A small image diffusion model, trained from scratch.
Data: trained on aerial photos of the United States (SatlasPretrain), 16.4 epochs.
Rows from block 7, named by matrix and row number. Each number is 500 + 50 x the weight over its row's rms, rounded and kept within 0 to 999. All counts start at 0. Numbers have three digits each. After the name is the row's rms in percent of the matrix's.
# ada: adaLN modulation (shift, scale and gate of each sublayer stacked) (model.blocks.7.ada.weight, 960x256), inputs 64-127
ada.50 037:522518522423593494503507465512448515515522609542486511515500352485487450485521575539534468504409518484413489532484509566508631490556516510580462463516505442543417536451488527512553506496500511
ada.51 084:496487486597386510510501520492542502489490420488508497487497692504507519507488433456477506507628506499544503464514502462492335512452493497448518578487489523480582470525506496490474503510502489
ada.52 143:508509508396617470499498491503465497513505589514489503492499323490486503507494566552495502501366502506469496526491471525475642494540499506560488396507496484519398533459500512515524506491504506
ada.53 162:498489485602387525499503500492550492473502432487502493490491676505505491501501432487496514500650495500535495452531536493508360493445499503469518631490490515464586482528492481496471497515523470
ada.54 060:498498492479563508494505447488480513515520593485480495525489352538500490471551552558509493488487497501459488495499602542522626490523493488515481592524517491494458519502504487503503488495531459
ada.55 069:507515522400606470508492505516454502509496592537495527514519373499510497508522554495538484513349515492430508529479451530493628497549508504537466352517503450545425518463491516517537501477467512
ada.56 023:536489523439549396537488528499437475585488564475524527487542452511493648547500563570416484504440494486498501547415445411458511506553454454501487413481502576531417551524587530538531489445472508
ada.57 068:500507505393601447517493527519449498512474538518518520503511405500510535505503549461483480512330513495469517544465428475481585498548495486514493305493495478535444508505521514501522510489424536
ada.58 079:501495485607396552494511482481572506467522447481481474483484610496482459500484431521507523498656491502545481441555553519506395510431500515488523661491496520454565488495478484497470504521565462
ada.59 043:483501493601396532516509508506517511489491405488520507523499693518516492474516447402523479504599485492520518494494529471529384512479492485431514557485528508496623461558510494483482498502459512
ada.60 045:526541520392605483498495530524482487498503557545477503471517370452495497551432544546528520497358513511491484534505400527466617490530523553550491360507476490528398525403464538530515512519526527
ada.61 033:489501482416615506515484480520462505495500546502514488523495303515511472471535546504526489486358499501456498521494555536523675514534509489526478434507516470499457524525499487487509499501478494
ada.62 102:488499493605403555501501495512540500454510442510511504514501699511526436476538425441573493491621499488487499457533549532543423493457526509467502617504508463486619473533463474492490485504494478
ada.63 044:507495505451548460501510481467455506597501559471470488485491314484434572538444587612389525503495496520535488547447514460453530538545459478515494529494490589512381541459567544512505519497562514
ada.64 058:491490489605437542497503456485530522483515511495481495534491565532512454465549469490532490485649502491478495456529616540531477477472496503474489699512510478479566487519489473493488484504533455
ada.65 045:507477479598395508521507501475523506544496385460506489487491565491485548516477462460429516499635474509574498501480530424496343524473471474416524605483500583477552477547550510491471498490521515
ada.66 058:512492490584408473487524500478503522539479435461498498522485611551499586512522479455416493512619491508551508498466537412506343510488454470386517586481514563487559464556562497464462500511487497
ada.67 021:550494508419595449472527485482483527525487537433481514505490354547490569507503568516376514529349535520547512513488506450474559483520424480466519346489507538484430507517558475495477502492481498
ada.68 105:503511514402609475495496483512452505521501592505495503518503316515500502486522573554498490486376500497454499532478508527501646488550502497549473429513519479522412529484507506511525499488495503
ada.69 074:494502492591394517511505519503543491472499416505516517485518723484516478505500428450505502510610504498523506468519473485507353508453507503475516540486496496493592478519486492493494498496493504
ada.70 036:500489500396618469473516476490457497516506583479495493504488327515499522474518575547465510490375513509489499529477522508500649492546492495531500423517496489500411512496510490498504499492489493
ada.71 028:517483491569415513479538457441559525502514516444455480488464568526474507502482474582444537511629468510544472426547553509476401509439446496480532642475497558450500500466519498485463484516629425
ada.72 031:497545519443530511484474536558515470431505527554523504483512570455521428495499463534597498482410507492450489477542421580514555497476578549615480405509507405516494538452427492522545490473502504
ada.73 056:494496492602426542486517464488539509488524511489480493516488577528500466477529470522523506482654490498501493453528599533535457500463503503476503698514516494476553492502480482486482485509567451
ada.74 031:528539515396616465511517498510466507491500615527484529513511466526516529506552552489550497504336528483439478515492480533502638495543503517514478372523499446531444516475480495520517487473444481
ada.75 042:482498458618424592512508491480572503486517386450525462465469524463470423485471425486507539482604464511568493454548587501520458519432524507468548624467513548454595484532480484488484499500560496
ada.76 024:503512514425579549534504510482522524468553528531429516468520439443456435526415501518586551563369524523483481487545417578473600524492510565541496357510482484505438512374434523538519479488537499
ada.77 039:507534507400597472513483501528438499501507588553515520506514392487494474487527558494547474515365516491409521545473469545512610514560520482566452383518511428555438536475484522502560515470438532
ada.78 021:532500534453515429493460583557474456509463514586525570487524587469530566566457496489517456550454492499470505527464332464448458524523523533512451381504447477557468488452501560521531545499445545
ada.79 052:509523530417550443519486541536437489517475560549512541518538601494529538528513539450547471521388525493433516548448380495491512486564513511507467315512495454567460506472498528513538500483432535
ada.80 054:482487482623401573484527481482557517462517417463495474505476595513497437470506433459519516499633488493535495457549583513532428505448499500457532633492516506458608469533482469470473499526530479
ada.81 019:486514511522459452504537448450478549525508594447518485520503497538500513443562546583436466482581485444473520481486587503472436489507450426553496607517523491491471525541551483491512528396507469
ada.82 044:496501497414615491490527473498447509520501517478503492528496318524501516460522569494452484504342497505495501544471559487517639487551483483481512393492527508494461499545531489468488498507463514
ada.83 065:495503514487478485508494546513501485489489417527521520479518630450504498521460466429508492513451511506512510520492386466482423504498517512501508358484486494526533489492491515507520510491437552
ada.84 062:505484487608395516488504500489542491510490443474500495501481628523501538514501447472477502509657495502553508464505545460514365510452483484418521639486493542469570473527518495479465499504531478
ada.85 051:514492476605391526502510502478554495507505410472490485483483648489490524527472437479479519506643495509568496472512512462500346507449492498429524602488485556469564475508508502489470505494538492
ada.86 047:505513523388575422491490530512442488541482556513503525485537418479503565513472570548431492503389523504489516560446395458453530491560497501567482354518489507544393523470534531529533511460453550
ada.87 035:521529527413605510484503482506473516485506587536463526518512409501493449520520539552602507515383500511426483515507490580499674485538500539559466445535500470529449523442471498529522483503512491
ada.88 235:497497493586393510504503511499532498485497430497508504495503737497508499502498443466496501504630502499525502475512496483503342503463501499471513572493496506487579482520496493493488500501495497
ada.89 077:513492504410581458493508483480462504563502573484478488487484277490466561520459588597425513497441495512522495538468486484462572508543480498532495483499488548506358530452537529512507509492552507
ada.90 271:505506511390613462503497502503443502536494570508499507504506325495493531507493577524484490502354501501473505553461464494486624502560495493529484370506504503532405521478519521506523504490477530
ada.91 064:501528535393587441500494518530426505515483583523521532524523451504522521480525571498499468498368517490430518562453434504495572490575514498565466351521518444559430522494512512516557496460404551
ada.92 078:512509514408592476483504477479476492532520592503468486473493277471455507523459576622462521500418496515499485520495482521464614493530486507576497466495493523505371549429510526517515501509570497
ada.93 054:502496500571416497503498493516528499470499533513500531516506718538546504496558460489537491502650508484474497444522541524515399489471512503472486656533494461493550479515478469516489488479500444
ada.94 182:495499495572395507504505517496531501489496418494508500491502718489499503502480445461483503505604502502533502480510475473496329509464498500473515532488497512490568483510501500488489503504496505
ada.95 062:508498509390614449521485528520442490529478548525513527493527351487510548523485564487481486510351517500479509555455432474472613513559500491508487349495482501534417511490519522512516505494449536
ada.96 092:507504493599386529504508515502552498468501401503507505495507689488512473506498418448518511507621507498532504462527490490511362500446515514466507573494489499482601473523476490497483494504498492
ada.97 025:485504552443557528503526514518488520458524561562477541526515585481521462491510525414635507512384566482437491534512429567521581492545561570498492344507490406566490464420415501528540474503438538
ada.98 421:496495491597386520500504505494542499482501428490504496494497707498501490499494437476495506502641498500531500465521512488504347503453499500473516600491498510478580484518496491492483500507511488
ada.99 078:501503496565403513501502528501549489472498411512504501478506695469498484518463427464504512507584508502535503469528437486483352501449510515490518505490484499490560484485479505497492509511511504
ada.100 043:499502502443568520468512462474521509489530586483467465464479288477460452486454538634478533477448495511502469481551523562466605511485501515596503506505493497479390544411480518509511516505607470
ada.101 027:492480471574466493556483502520523494467488576521523536505509666533535484477542449454552483497586498466443517423516574543509487518453514480486479602493494447504574503513487503517510510462495433
ada.102 050:498490480612391546513498494479562502481500434474494474491489618518499497502492427488527520497653495497549492450541554503491380508437488502434516648502488526453572482519489485495458490509559459
ada.103 048:503488492585393495514497518517531483480488456523512526505511723514526511506516439451498486496639497488506510456505500488506346501458511489456497601493494483493575478524490495505488490497488476
ada.104 028:483477491460557433528514488492449538557476607478494525518511426548494573482531568511420468493473505493469513506446549470479542542535470456504478501505509507524441509530578517515515509438464481
ada.105 036:497510512411573421525507526524403508555463537503532525528511430524523585490527579474433463521384517491461515585418458436491525511588480464493489349491525497547443505543565516479516490477385560
ada.106 040:455483472582455558511511446487491518493522479457531490549492495538513419414585496484518476475587476478467514492498661530573523494504507445500493657492565483478593493598507452455499499490486488
ada.107 047:495463484524516540486512440460501528527515520439477437514462317538467486475501523553483515482539467506524479496505623513520589507501464476479510627481523553462487507519530484486469504539566473
ada.108 058:498502509454579498491496466499471509524502597481487486529483319541494517481541562557511491484458494507470493515488580529520637484534491491505485548513520500500435520502514489500503481493521479
ada.109 085:496503504403606459508496492510433502535492592506519515521507329512509517475530582526481478493390505488450515545455511504503635494564505477542469438506513479530415525508525509496528501477467514
ada.110 014:517530555461527559439507522507529515457532511581447544506505657452508452549496462458678520538434538501462479500532405576526568508492564592471461428514475438549506471398410493531526464485511521
ada.111 032:478458459620402555507503493487559514475494417456502477498483618526474461461489422475487509493622462501540500441539594498493384495429489486472512601471512528455615480540522489474468513527518470
ada.112 042:511511517413587433503497476498451526541488621485494513530500389527505548479514582553429480485422505488465518511468518500483570503544485487531470453504527481513391534484531512505517493460495483
ada.113 020:464479477500472490551504523527438484541465389452590523515521443497544518453545511422446466506503469470508545575436531415538484515555530440480497500448527539506555485650568470461530491478392576
ada.114 051:482504503614393525518504528513509507487493419507527524514513710499524481494523444396526485505624517489504514500488517468533384515488515496450505573488506490516630457557495485488499514493426530
ada.115 042:503494499405547456497492544505472488518476505512512502486508423474490540527442534497479496521380506514508514542477361466462499508529495500521504306488485506525411508465518529498513510492488543
ada.116 030:487486471513517513497512472478514503524513536459500486498490329529495540485499524561442503477544491494531491485507593493509567511492485483478509640484509549469454511521521481479477502490576470
ada.117 072:508509505394617481492492483501472501504503605502485488499495317509489502490495561571509501492369501498474499514500506541478661487531499502561485432522498484505402534461497504513518496492515487
ada.118 029:498501470485474405540488552504477473560454448472567528474525506490512625527482509480355486497513505484566527520433436365472387517500491446466509465464479579498481496569581511487491535466456528
ada.119 023:510438461617413535516481474493557487490492426483479483493490577550499500538512432479515513534641488491522500433529582510504422497440465491409502654491465548455598484544503487525450520531548429
ada.120 042:498491499553463542463513449468544500500534551468463469486480456509482466497501498624495535476609495517527485454546590547506517470468497513522513678506505524466478515459478479508480487506624448
ada.121 039:492511491413603487506486479502474491508508582510516500503512280486506476483510561536490499474406490491468501519497517532511650509526508482549482477500512474502399533490489501508514506483515491
ada.122 064:504528511395621505493503482510474504487519562525482504502508326489504463489506551523528500495343514499461495525508487546502668487536514516543481389525508459517421512457471500517518501492495507
ada.123 045:520518501482533533462516443464554499451562585539422486456490443451455393517475499629537542509499511520470463429583513615477577490453509547608485554529484464484436547375421505536514496517633435
ada.124 025:540494514392573428515454550529480471542469565521518477441521377475484587564404521614481508489413490502523496514479388486408574522505500500562476426475457547509377559423524551553511527478555503
ada.125 017:509520522451487467507463505542513474427501562586526538469533660458570436503530468552574499470539497444434522452543405593480477463485559527627452539561470390518453526435397488538539500491491459
ada.126 037:502520523430591493531498472524461516469526628556474513546529479539536459473581550496579454504388520497385487499500510587535632472544516526539458423542519390538464503486457480517541470497460483
ada.127 076:491479480599443563483505457476549508485525483466485467499470503516477445475507461545509519484631477503520486447542626535522496504450498496499511705495511524457560501513492481492481495515574456
ada.128 032:510519494565443546487493514508591486408514468544460509466518695466500410532477409478573516529558521510492484407592467556483423498409512545509512513501469458477567490432424493522489512521554451
ada.129 046:505537510388610462504511507504456496510493548514501522503527366499519531511530563494493487499326519507473504542474449489490608482552494502506498334515489478526426504498510498513513497482452523
ada.130 022:515460497425572438512499515509435498579462547457516508514491420535516638521490574475416490510438490514521500570428498416496533536565471475413510434481503568520413488541573511479486487455441535
ada.131 037:522507507389620492484499490505471504516505570495485495499494302500490515491480565559485512480354509519496490537493489519493643496542503525535489396503503510508397524463500514510509484503513513
ada.132 060:495512518384598446494491523519434495539490567509513517502511371487506549514488584527472479498357508498477508568452434476492590499573509497547487352505509509544407522487521517504537516484453554
ada.133 060:505493504416600475495491477506457507526496601501492496517494308530493516489520568560492492493414492491459499517481536526494650504540491484532468489516509493508411531490522508513511505489513483
ada.134 112:507511511399617487495491494513468494503506583521493506499502316495499492501502555541517498493362501500465498524493486533495664497537513511550482411516499475519414521468486509516520501494497505
ada.135 181:496492489601380524502504501491535501492502412484507490492497667496496491497491439481487507499647495499534499475513524481506345504460496494470514614487499523478584488527505493491482500507511495
ada.136 027:497492455580460564518524488476544514469514356452508479499494582528509489476512426363507505506497499501552500479526574467537444512454470493363554464459518541454640452573503477456449496544470495
ada.137 025:510492483482496509538523514468477500559539410513497504417519464383430491556417536551427523539470486519539492578471446455455419521541498519543510417462486576537473535460511541506540533483495591
ada.138 065:494489485618384542506514492479535515495501430474508487515488643520509491482518443437517494506645484497532501475508556474526378525462490471429520629498521512481603460550506485478473493504500492
ada.139 032:447463475624421561516508481463524523501504423456501460530485524535483476484523462434519489504626472514518494487504604480552444507476463479423532629466532541466617468578525473468463503558502495
ada.140 040:477496506480487466517500535527442510512459453510545528542516623524536532469532512377486439518442496484467526546440440439522424497547504464465496354491534476542553467579537500470522511488364561
ada.141 030:502535515539475532496494484531569511399529544568476531498493690491528394498532432487600493516525521503442479399587497600518500467428542575538492520493501399497558490447401456541509511491524439
ada.142 169:498499493601387530500505509499554499464505428501500501493498708495507475504500424465519508508633500500524496455535503501509361501445506512476517587495495495478592477514478486498483496508508483
ada.143 036:501482488579405521497511514475523510544497383459488468487491542490463550535445478486453530502640480511597503523477511432500365522484479492419524611489499595480542473519528514482465510535533530
ada.144 027:505536531469566559465489489526518500444530576543470502495490455473491382496501492524646520471428507508430478488552492615518642498495550565583482458536502406521483518415416506540532500508531490
ada.145 030:492518487464544537522485517539521490412501471525538506485501578490539414456515444443602502486368499481467505469551494573513591505473548520544508373516492427491564496511427476508514493485446488
ada.146 052:513504508385602469492492507492465500536493567488497477480493295476481534512439581570446513495375504508518500550482443484463590502543489500540493385488498536512369532442520525492512514499523534
ada.147 040:517474498403581450495482513507439505564453510476499477523488322533492605515478567487448495509379500508518502573436462437476546498561464475455490361503489557514422501522573524492490519514457537
ada.148 015:470523537570429542481525500462543555456532574503433469519481597545502507502506464503560495494617523538512442438554512524511453506454483562459527609504488490472527436458478456531456445556540453
ada.149 111:502502512393611460502497493505435507541492586502504507510507322505497528488500585539470485495379502496466509555457488498486632506567494483537477415508511497532398524483525519503526503482472529
ada.150 026:458464483574447524524529506472487518545490400429518482532479517542495575476501495411457484510567491505577506528451566398549454508514477460388550556456529597476584444603569488447448495536461524
ada.151 021:471578519473503503539512494505492485536541600485477473461503372468463507520470546672508540469537490523510450515505522529484540518521528517580514609502523524508398546419496519502511474469614483
ada.152 028:510532504571441537489492475505568494406524499528494498520515685527531417478580414483565495483574501486456486396583555583518451475429520519509487585551491408462585481509421449504486490501509406
ada.153 040:517510526434568456487488487506446494569497626481500496525501365521496563507519587609481489473466499500472508549450508501498589486562494485543471511523519510531386545470534518513530485453530507
ada.154 134:494494491569399506505504523495533498488492400491513496485500689487496508505475437455477505507584498499544502481510469463493336511459499499470522509483492519485575479521505500489485505510488510
ada.155 029:497516481460588506478504440466508525474521544477463461499468327527462453446509524568462528458428493530496504462537604562477629464483470488556502501499520497454461526495490479486486501516541449
ada.156 067:506501500395604454508496494507435496549492573496513503507501303508499545489499589549448488493387491493485513555451498482485613503564492476525484434508504517520391526500534518497513504489489519
ada.157 025:509495516422545423519488504508457512534465600511491550556523505580557636512553555474481461509471511481458502516454471463506484506538467480423458471547492486514405485521546502507477480463472470
ada.158 023:510503523604423540507477498512508495491512495502513497525490647526527471520557459461618498516623498493470480506497541519543488519507512505469473635522506493521603482528484482504507474474473499
ada.159 030:497485468602440611492513475510567484462533457503484480501473557498496413516539437450626531507592486506491471455559580565579506515451535528458512628497511482485589492490433469484492498534569463
ada.160 106:492505493573420515507503503512521508456497433509518517523503798511525460455535434430520474498562509487485516470515519504525404496469509497481500517503517455493616478545484477484497498496448492
ada.161 103:500510500479471470518484544520479484512480440511528509484514659468505528513467488468475497506464502498520517536469414458480384512512516497507500348492487508520510500508513521500515513489449549
ada.162 096:506505507411553472503490521514475489504486494512512506494506510486504520507483513489497496502324509498495505528482426490485522497521503499516494265498491494518468509490504513504511509505470524
ada.163 318:486500487603387522507503497503524504479500421492520499511499704504518472472522442454495491498647501490509511479510539489521360500468506487477506616497515489485600481550497482479495501504477500
ada.164 058:501502494587390513496500502513507499507490440482497485515495717520509513507508461495506500484647491493503495495491524487516349503487503493469502612500510519493578494528517495492494517493501500
ada.165 112:501506497533426489509496523513507488482489440512522516493508773486518498493502457459499492500543504491504513498496452484495358493486512499501505447502498482506559496519492500499505501493457520
ada.166 130:508505510460485469499489527513483490505482468516506499497507685486501524516473492483493495503429505499500506518481414482477412501509501503507492323498491498516502507487507520504508507499473524
ada.167 130:506508508420545464504487528520482481501483506517506510493512607495502530524488505486510502509340504506491503513483419494484505496514500513513494266499487498516482512486503513519511502495464514
ada.168 137:508504509397586467499494514505464494520491526506496498498505426499495537518482538510492499498304506502492494529473443490485569500532497503512490274500491508519446514481513517509508503499487514
ada.169 097:507499508419532457503486532511478484518480482503516510483512526483497548520470508502473502503353500503517505526471412466471470511515496498515501273493482518513463511495518518512506511486470528
ada.170 138:507504505410554456510485527514456487527480504508514507495512452488500542516482533498480495503338502499497510545459422471479505504539501494515491265495491508526452513497520522505516507487462537
ada.171 117:503508508407579474501492512509465495511492522513505507499507399491502516507492536494498493505310505500485504535478446494489569500536503500519490281501497492523452508490505511503515498493471526
ada.172 136:502505507410572469508491518512464493510487511515508512498512448493504521507494529487494489499311506499487506534475439487486555500534503498512493268501494492524462506496506512504516510489459528
ada.173 109:502498499543411497505494524503506493505488419496515495493502708488497520512476463473486499503563499504527509515490456465494344507492501496486509463490495520499552492521510507499494497497478527
ada.174 051:497514509467487463504500519512467503503486460508522523503508706496519526482509500459483482496415504495491517530467443472491408499522506487509489320502506477518524494530512502494520506475429531
ada.175 078:507514499447483461506494525504481490520487456504510508484509589477493540514466501497461501503424503503520507528472408463473393507512500501513501320495489514508475509493517519504505507492479532
ada.176 087:497508496518439482512490526512496488501484431499534515497514736485517518497501471463477492502507497497515515517480457465499359497498511492496505402486506506506553492537510498495505505489449532
ada.177 254:504485495599392529484511481473545512510511450472475469491475558503473504504471464532470521494679492512552488470524542490491373511457481502474520682493497541465531493491510503497473497518571480
ada.178 162:489500490591401514503503496500520501485498444491513502507501751510514483481522452470497494495640495492505505477508539495516372496472502490481506612496510495487596488537499483487493499502487489
ada.179 137:511501510413532455499487531514470484520477489510506500490503553488494548526464513501483502499357506505508502527471406475470472506522498503510492275494482516516466515480520528510504511493479523
ada.180 208:503494494593388520495504496486536502506504447486491480484487629492482501507469460521479517497678493508542494478516519489488351510464491503486512658493495532479538498489505507499486504511550493
ada.181 110:505504515404566463504488519516461491514483518516502502502512539496496525514487526496503495504322505503483505524472431493483527498529497500516484263503495496526464515480510519509513504496475517
ada.182 094:502508502431542459509487530520458489498476492522529523507518624500520524495515510461500477506347507500473515530466442484493496491531510496508485269500501478529507502524503505498518499487429526
ada.183 108:493491491587394508506498511502527492499493410477516498500496697500507508494497447466466506495632482500537506488499514464506332506467499487475516568490502526477580487542517496486486502501482505
ada.184 049:483506498472578499500506469508473516478501536488502510560512507558541488456586515435523459502327499475434508484495578519554646478517500480468487394516533457497546480565504465485493486493451464
ada.185 116:496495495574408505508504517506508502496490426494514506505506772500509499498504456445501494510593502498510507499492492476510354505486499496466509521490506508504593483527507500489497502501469514
ada.186 127:491489491593397511503499487500506502493493435480516501528498717529515490471536459471488487492629492497497512481498564489522370486481492478471500618497516501481607492559513486485489493503479487
ada.187 128:508499508399587470500499506503462497525491525502501502504504329497497531508489547506482493505306502505492506538472457487485584502539494495511492300500496508517437511491518514503508504494482521
ada.188 078:496516496539438495506497511511503497479492453513510511505512826498518485490517464456514492501531512494488514494500476499503392491492507497497494454508501475508578493518492496495507494495458508
ada.189 091:508500502404577469511494512511469496505493527515498513501505487495500518505492531483501495499303511505480502524482437498490558501530500506514491262502494486522458505484502515506514499490471516
ada.190 139:508505501484459474512480538517515476488484447521517509474515700469499518524469458484494510506482502502522505493500402481472384506477514510514502378491475501503516505490494518513503505494477515
ada.191 172:506507501517435491505489529516518483479488436517519506485510746476510496507483450472496500501530507502517511493506435485484368502475514508509501430496485489499542497506492508502504505496471517
ada.192 123:496517502465503481511489531526486489483484469526524519497511710482518495500497479451517492507402508488485511513487431492495457501506522503512491310499494471521529497506491506498517505493441525
ada.193 103:483506500610399524508514475502505517487499456500509515541508709534527461465571463450521467500631500486463504477500581510544385482487495483455489624505528471501617480558498475476501491502480485
ada.194 128:497511505417563470507491517519473497479488502530516518505510618492516490491510499457519485503325512490465511503490443511496547494510510501517483283502500456521507507497488504501517503495448507
ada.195 126:498498498542417496502496527504522493490489424501510502489507741487503513509476453471485502506555501502528503491503450472490344506473500502485513459489491513493553487510503504496492501502486512
ada.196 068:494501499527436472522492523511472487510490413486542524500518694499517527482519480444456478495500484490507521536461472444509357490517503471483506396494506508509573483579525491490510503478405546
ada.197 141:496503498571404518497497499505540502474500449505495484504495759501501477498495436481518507502623505499514497456527499512498371497450505504487505586501498491481566495493486498491485501517526475
ada.198 081:492514497430574483509501514524460501482491503523534529514510529502538491472540512436519469507316513479456521537476472500520583498536522493509484283507511448531512488538488484482527495478410531
ada.199 090:495501503409580469511496514512455493510485515509520514507511464500511519491506535479493487498297510499479511534468460487498569496539501494512486272493505490524476503513509505496516500492454525
ada.200 190:498495495596389514498503494493523505499500443486499488503491682506498496491496460497478502495671498498523499480508535489503347505471494494483504646499503515482568492518507497490488498510513491
ada.201 109:495501495529434485513492531517497490491480433502529524502515758495524512496509464448492491505511503492502516508485458469501366503497508492491503410492503494508571487540506498493505506487439523
ada.202 166:497496489594389524500501505498538498481499418493508490495492705493500481490494437481493503498646499501527501474521513490503360503457503498486512608495497506479581489522496496493487499505505497
ada.203 115:503507505486461483500497522506505499488487446515507503489505711483497505505473466473494497500456500496514504500501429486481398506486503505506502354491488492504527500488500511503501507500475518
ada.204 191:504509501490462483512490531517501489483488449521520513486513721475512500503483467463501495502467509498504510507496423486484398505493515505512501361495491482514531496500492510500510510489453529
ada.205 068:495515496459516467519486533523466480500484477522532533485523683477518512500492503458497495505396509500490521536470431477488453500525517499518492297496498483530519502514498506501519505479429543
ada.206 121:498513506412596488502498505514467501494497537520503510509510471497511490496510531475526489508296506495465504523485467516504616500533508507516486293509509470527476506489488506500520504496466514
ada.207 051:489506501537478516501499506525508496459490495512516527527493847529530466476551449422567487514479492498457511466512530533535498483479506506480490463496514451506613487531475478485501501502462479
ada.208 232:500504496524429486513484531521513484482486424512527511487510733482512502502488447461493498500522503496515512492500442479490367504476515501501502429490490494500562495518498504498503506490456517
ada.209 071:519503514429524468500487529511483486511477477512496491489504521481487529524457507497487507506368503501508503527483408483464476509514495503516494279495481513515468512472513529509504506506483531
ada.210 094:495511500469493475515489529527477490482485451526533522499519695482527497487508480445499480500412512484484516523480439483497443498511524497514491322495502468521540496531494501495518506487419537
ada.211 077:516489495497430463496490531490513490540481430474492485471492551488472585533433480536420529500537483514577505510481419437450326520482478498493514439486471569483467507489543536513475493495523517
ada.212 339:493498492605388525501502493503537501473505450493508504504497711510512470484523439485512502498650498496505501459525546509517367493458506499487506631499506489480593488529488480495491497500504477
ada.213 148:507493504601384542469508465478557509476524457479469465495475644515477457494501438545510522483638492507524480442548554541505369505442487514498509630511505503469566505483475490506482492512576454
ada.214 118:503508501464489470510487540516484485504479455514523511486514629472505524514469489472481498504419506499514515528478407466478418505510507501511502309489489502518504500502508519501511505494455541
ada.215 136:490509505591405523508501486506521505460509466520508521520515747513528441473560443445549482504605510483456505460522542533532386491473512502486485579514510443503611486530471476499509490494471477
ada.216 102:504486508434588499484511463476477520527508559479467473521475239532480521498501557534490500496362491512485485506497542515505644503529469494490498452506511518495437511482520501501489492511542478
ada.217 155:503490491588382516497507502490548497481507429483497486484488674497489499503481440502479521497647496508541491465530508488495340504451495506488516606492492515469559491513496493499479504511526484
ada.218 282:485495493613410530496509479496522512486504468485502498523493666528512472472539462477508493497662496493496501467514590508531417494473496489468503679503518493481596484543498478484488492507505474
ada.219 122:500512501430541475513486524519474490493489479523520509494515593482515501497493500468509494503343508494487513527481430492488510503518513500519488274498498480522501505500493510499517505488450529
ada.220 156:503503499496451476514485536519499483494480434512530511485513718478510513503477462469488499503487504496515514507487428473484376509489513497509500383489488498508538500510504514495508508483457525
ada.221 064:495513498488466480510494525520477494489479430513524519505515692492526501482506477445485479496452508486494516525477446474500399505509508489499495350495514485517550490533505497484508502490435537
ada.222 229:494495486611384524500501498494534497488500432482509493493496665498500484491504446488486507499665492498528504474516547487509361501463497491481514648491506516477589490535503489489486505504502493
ada.223 158:496507503521447485510492526523505488472485452518521519496514802494519494494507454456512493500512510493494507492502457493496389495486513504504500418500494475509566492518491497502506498490445513
ada.224 135:508507507411559469504491521514474490505486505513509509498508538490503519510486514485498496505319504498487507521478430489485522500520505501516488258500493494518469509489507515504513503494465518
ada.225 128:506501506401579470501495513503458496529490515505501498497505330488490532514476547508483497503322498505496502544467445483485559506540497496514491299497495513521434513485516521502512506497484529
ada.226 097:502506509404581463497500504510466504501488527514497516515507503514506518500515523486501487505291507497469504506478459503497573495524495499510483269510503479517477508494508504502509503496467497
ada.227 159:504500505402593472501499505501459498521495532505500504502505341497497525505495550504489491505307502502486501538473464491488594499542497497513492307502498503520441512492514512504512505495478520
ada.228 076:508502504415571470498493509502470492528489508486504497502499321501499547509485540504463495499307495507508501535471463470490560502532488492495504290493499525505447506504529514502501503498485520
ada.229 106:501501502517443484508493527511492491503483440507520509495513754484508512504483477464489493506518506502510512517481443470489362506501503496494502411488495505514546495511510512495506506494464531
ada.230 056:486527504499465469511475531530468497494468429499546525528519706507541517476530477433474474503440500475484519526463464457514407493517505482482480349494524479514567485572520494483506500474399536
ada.231 072:499507499511482503513497506519506499463498471525509508512515820496517459481515459431535491500468504489474508481507480518516446498483517508500487392504501452511587491511476494495509504507450501
ada.232 317:508496500586386519498501499489549496490508453499488486476493649482482491515469451528495521498674498506536489467531497503484344507453499512502512643496485516478532502478487503505488504510552485
ada.233 084:513491506400553457490496516490481487539494517484493487473497388487475582547461542551448515513348493506536489535478422464464496506528482500522511296494481546503405523476528521520495510494501523
ada.234 044:474518502534502531501508474515508512440517511527511532530520789522540428446573461427565465496449505478430513454533566558548569486486514495497481498527527419506608484537452458483513489489453470
ada.235 085:503514509408600476503495502512476501481492544522502519511509605507515485493527514473538486508299508491455510486493474528502614491513508505516487297513496457517498506495483495506515493485466482
ada.236 061:504503501418556477518500513513485498486489481518513508503507612500509499488497486458516493493313516491481506490492446508498544507496501499509487275500498472509511506494492510493504511497467494
ada.237 078:498502509523437497502501507510503505472502468529500519506513820485511469494501463474534490507530519491479498487509456520495391504488510513517494464508494465516553499483477502509513496487476505
ada.238 159:490489493603428540489516467483525521493512476476491491520486582529497475472527473493501497495654486496503503469518603511525459491475489490468505711496525506476572488530501482481483495507525471
ada.239 154:486509509595406525506514482512516518467502465513507531564521694551552462471596446400566460514598512480438508461507559521566391471481505494425486578516531440509615460561479466482500482504463469
ada.240 103:494506498562416511503497514510526499466495445513511506501501798494515474492501443455523496504580509497504501478519484505503381501471510508492504515503499476497581485509483491496500498499475503
ada.241 094:499507507442521470505493521514484493491484482518514509503510676493510509499499486469504491502361503498485510501486435495489479498501507502513492284494493479514514507500502509500510505494460510
ada.242 144:504506508428532470506490530518476491499487489521513515492511570481508516510483504475503493504356508498491504527482415488484484506519509508517491270497491487523483505489498518504516507492455531
ada.243 098:493495496578399515502498509500527508484496422494515496502499750501508491484496445456498494506605501494520503480508497484509350504467498494472508543494503502490584480526500492488490501505487504
ada.244 098:504502511409591473504496507510458499512493542512501510507510434501504513506504545497505490505302503499470505533477462500494591496543503500518485288506499489527456508490504510508517503491467519
ada.245 073:491511512427560472508485517516458492504486507513516514503519568500516516500507526470500485496315508493474511539473453487496533498542504493513489260502499482530499502510508505504518499492434532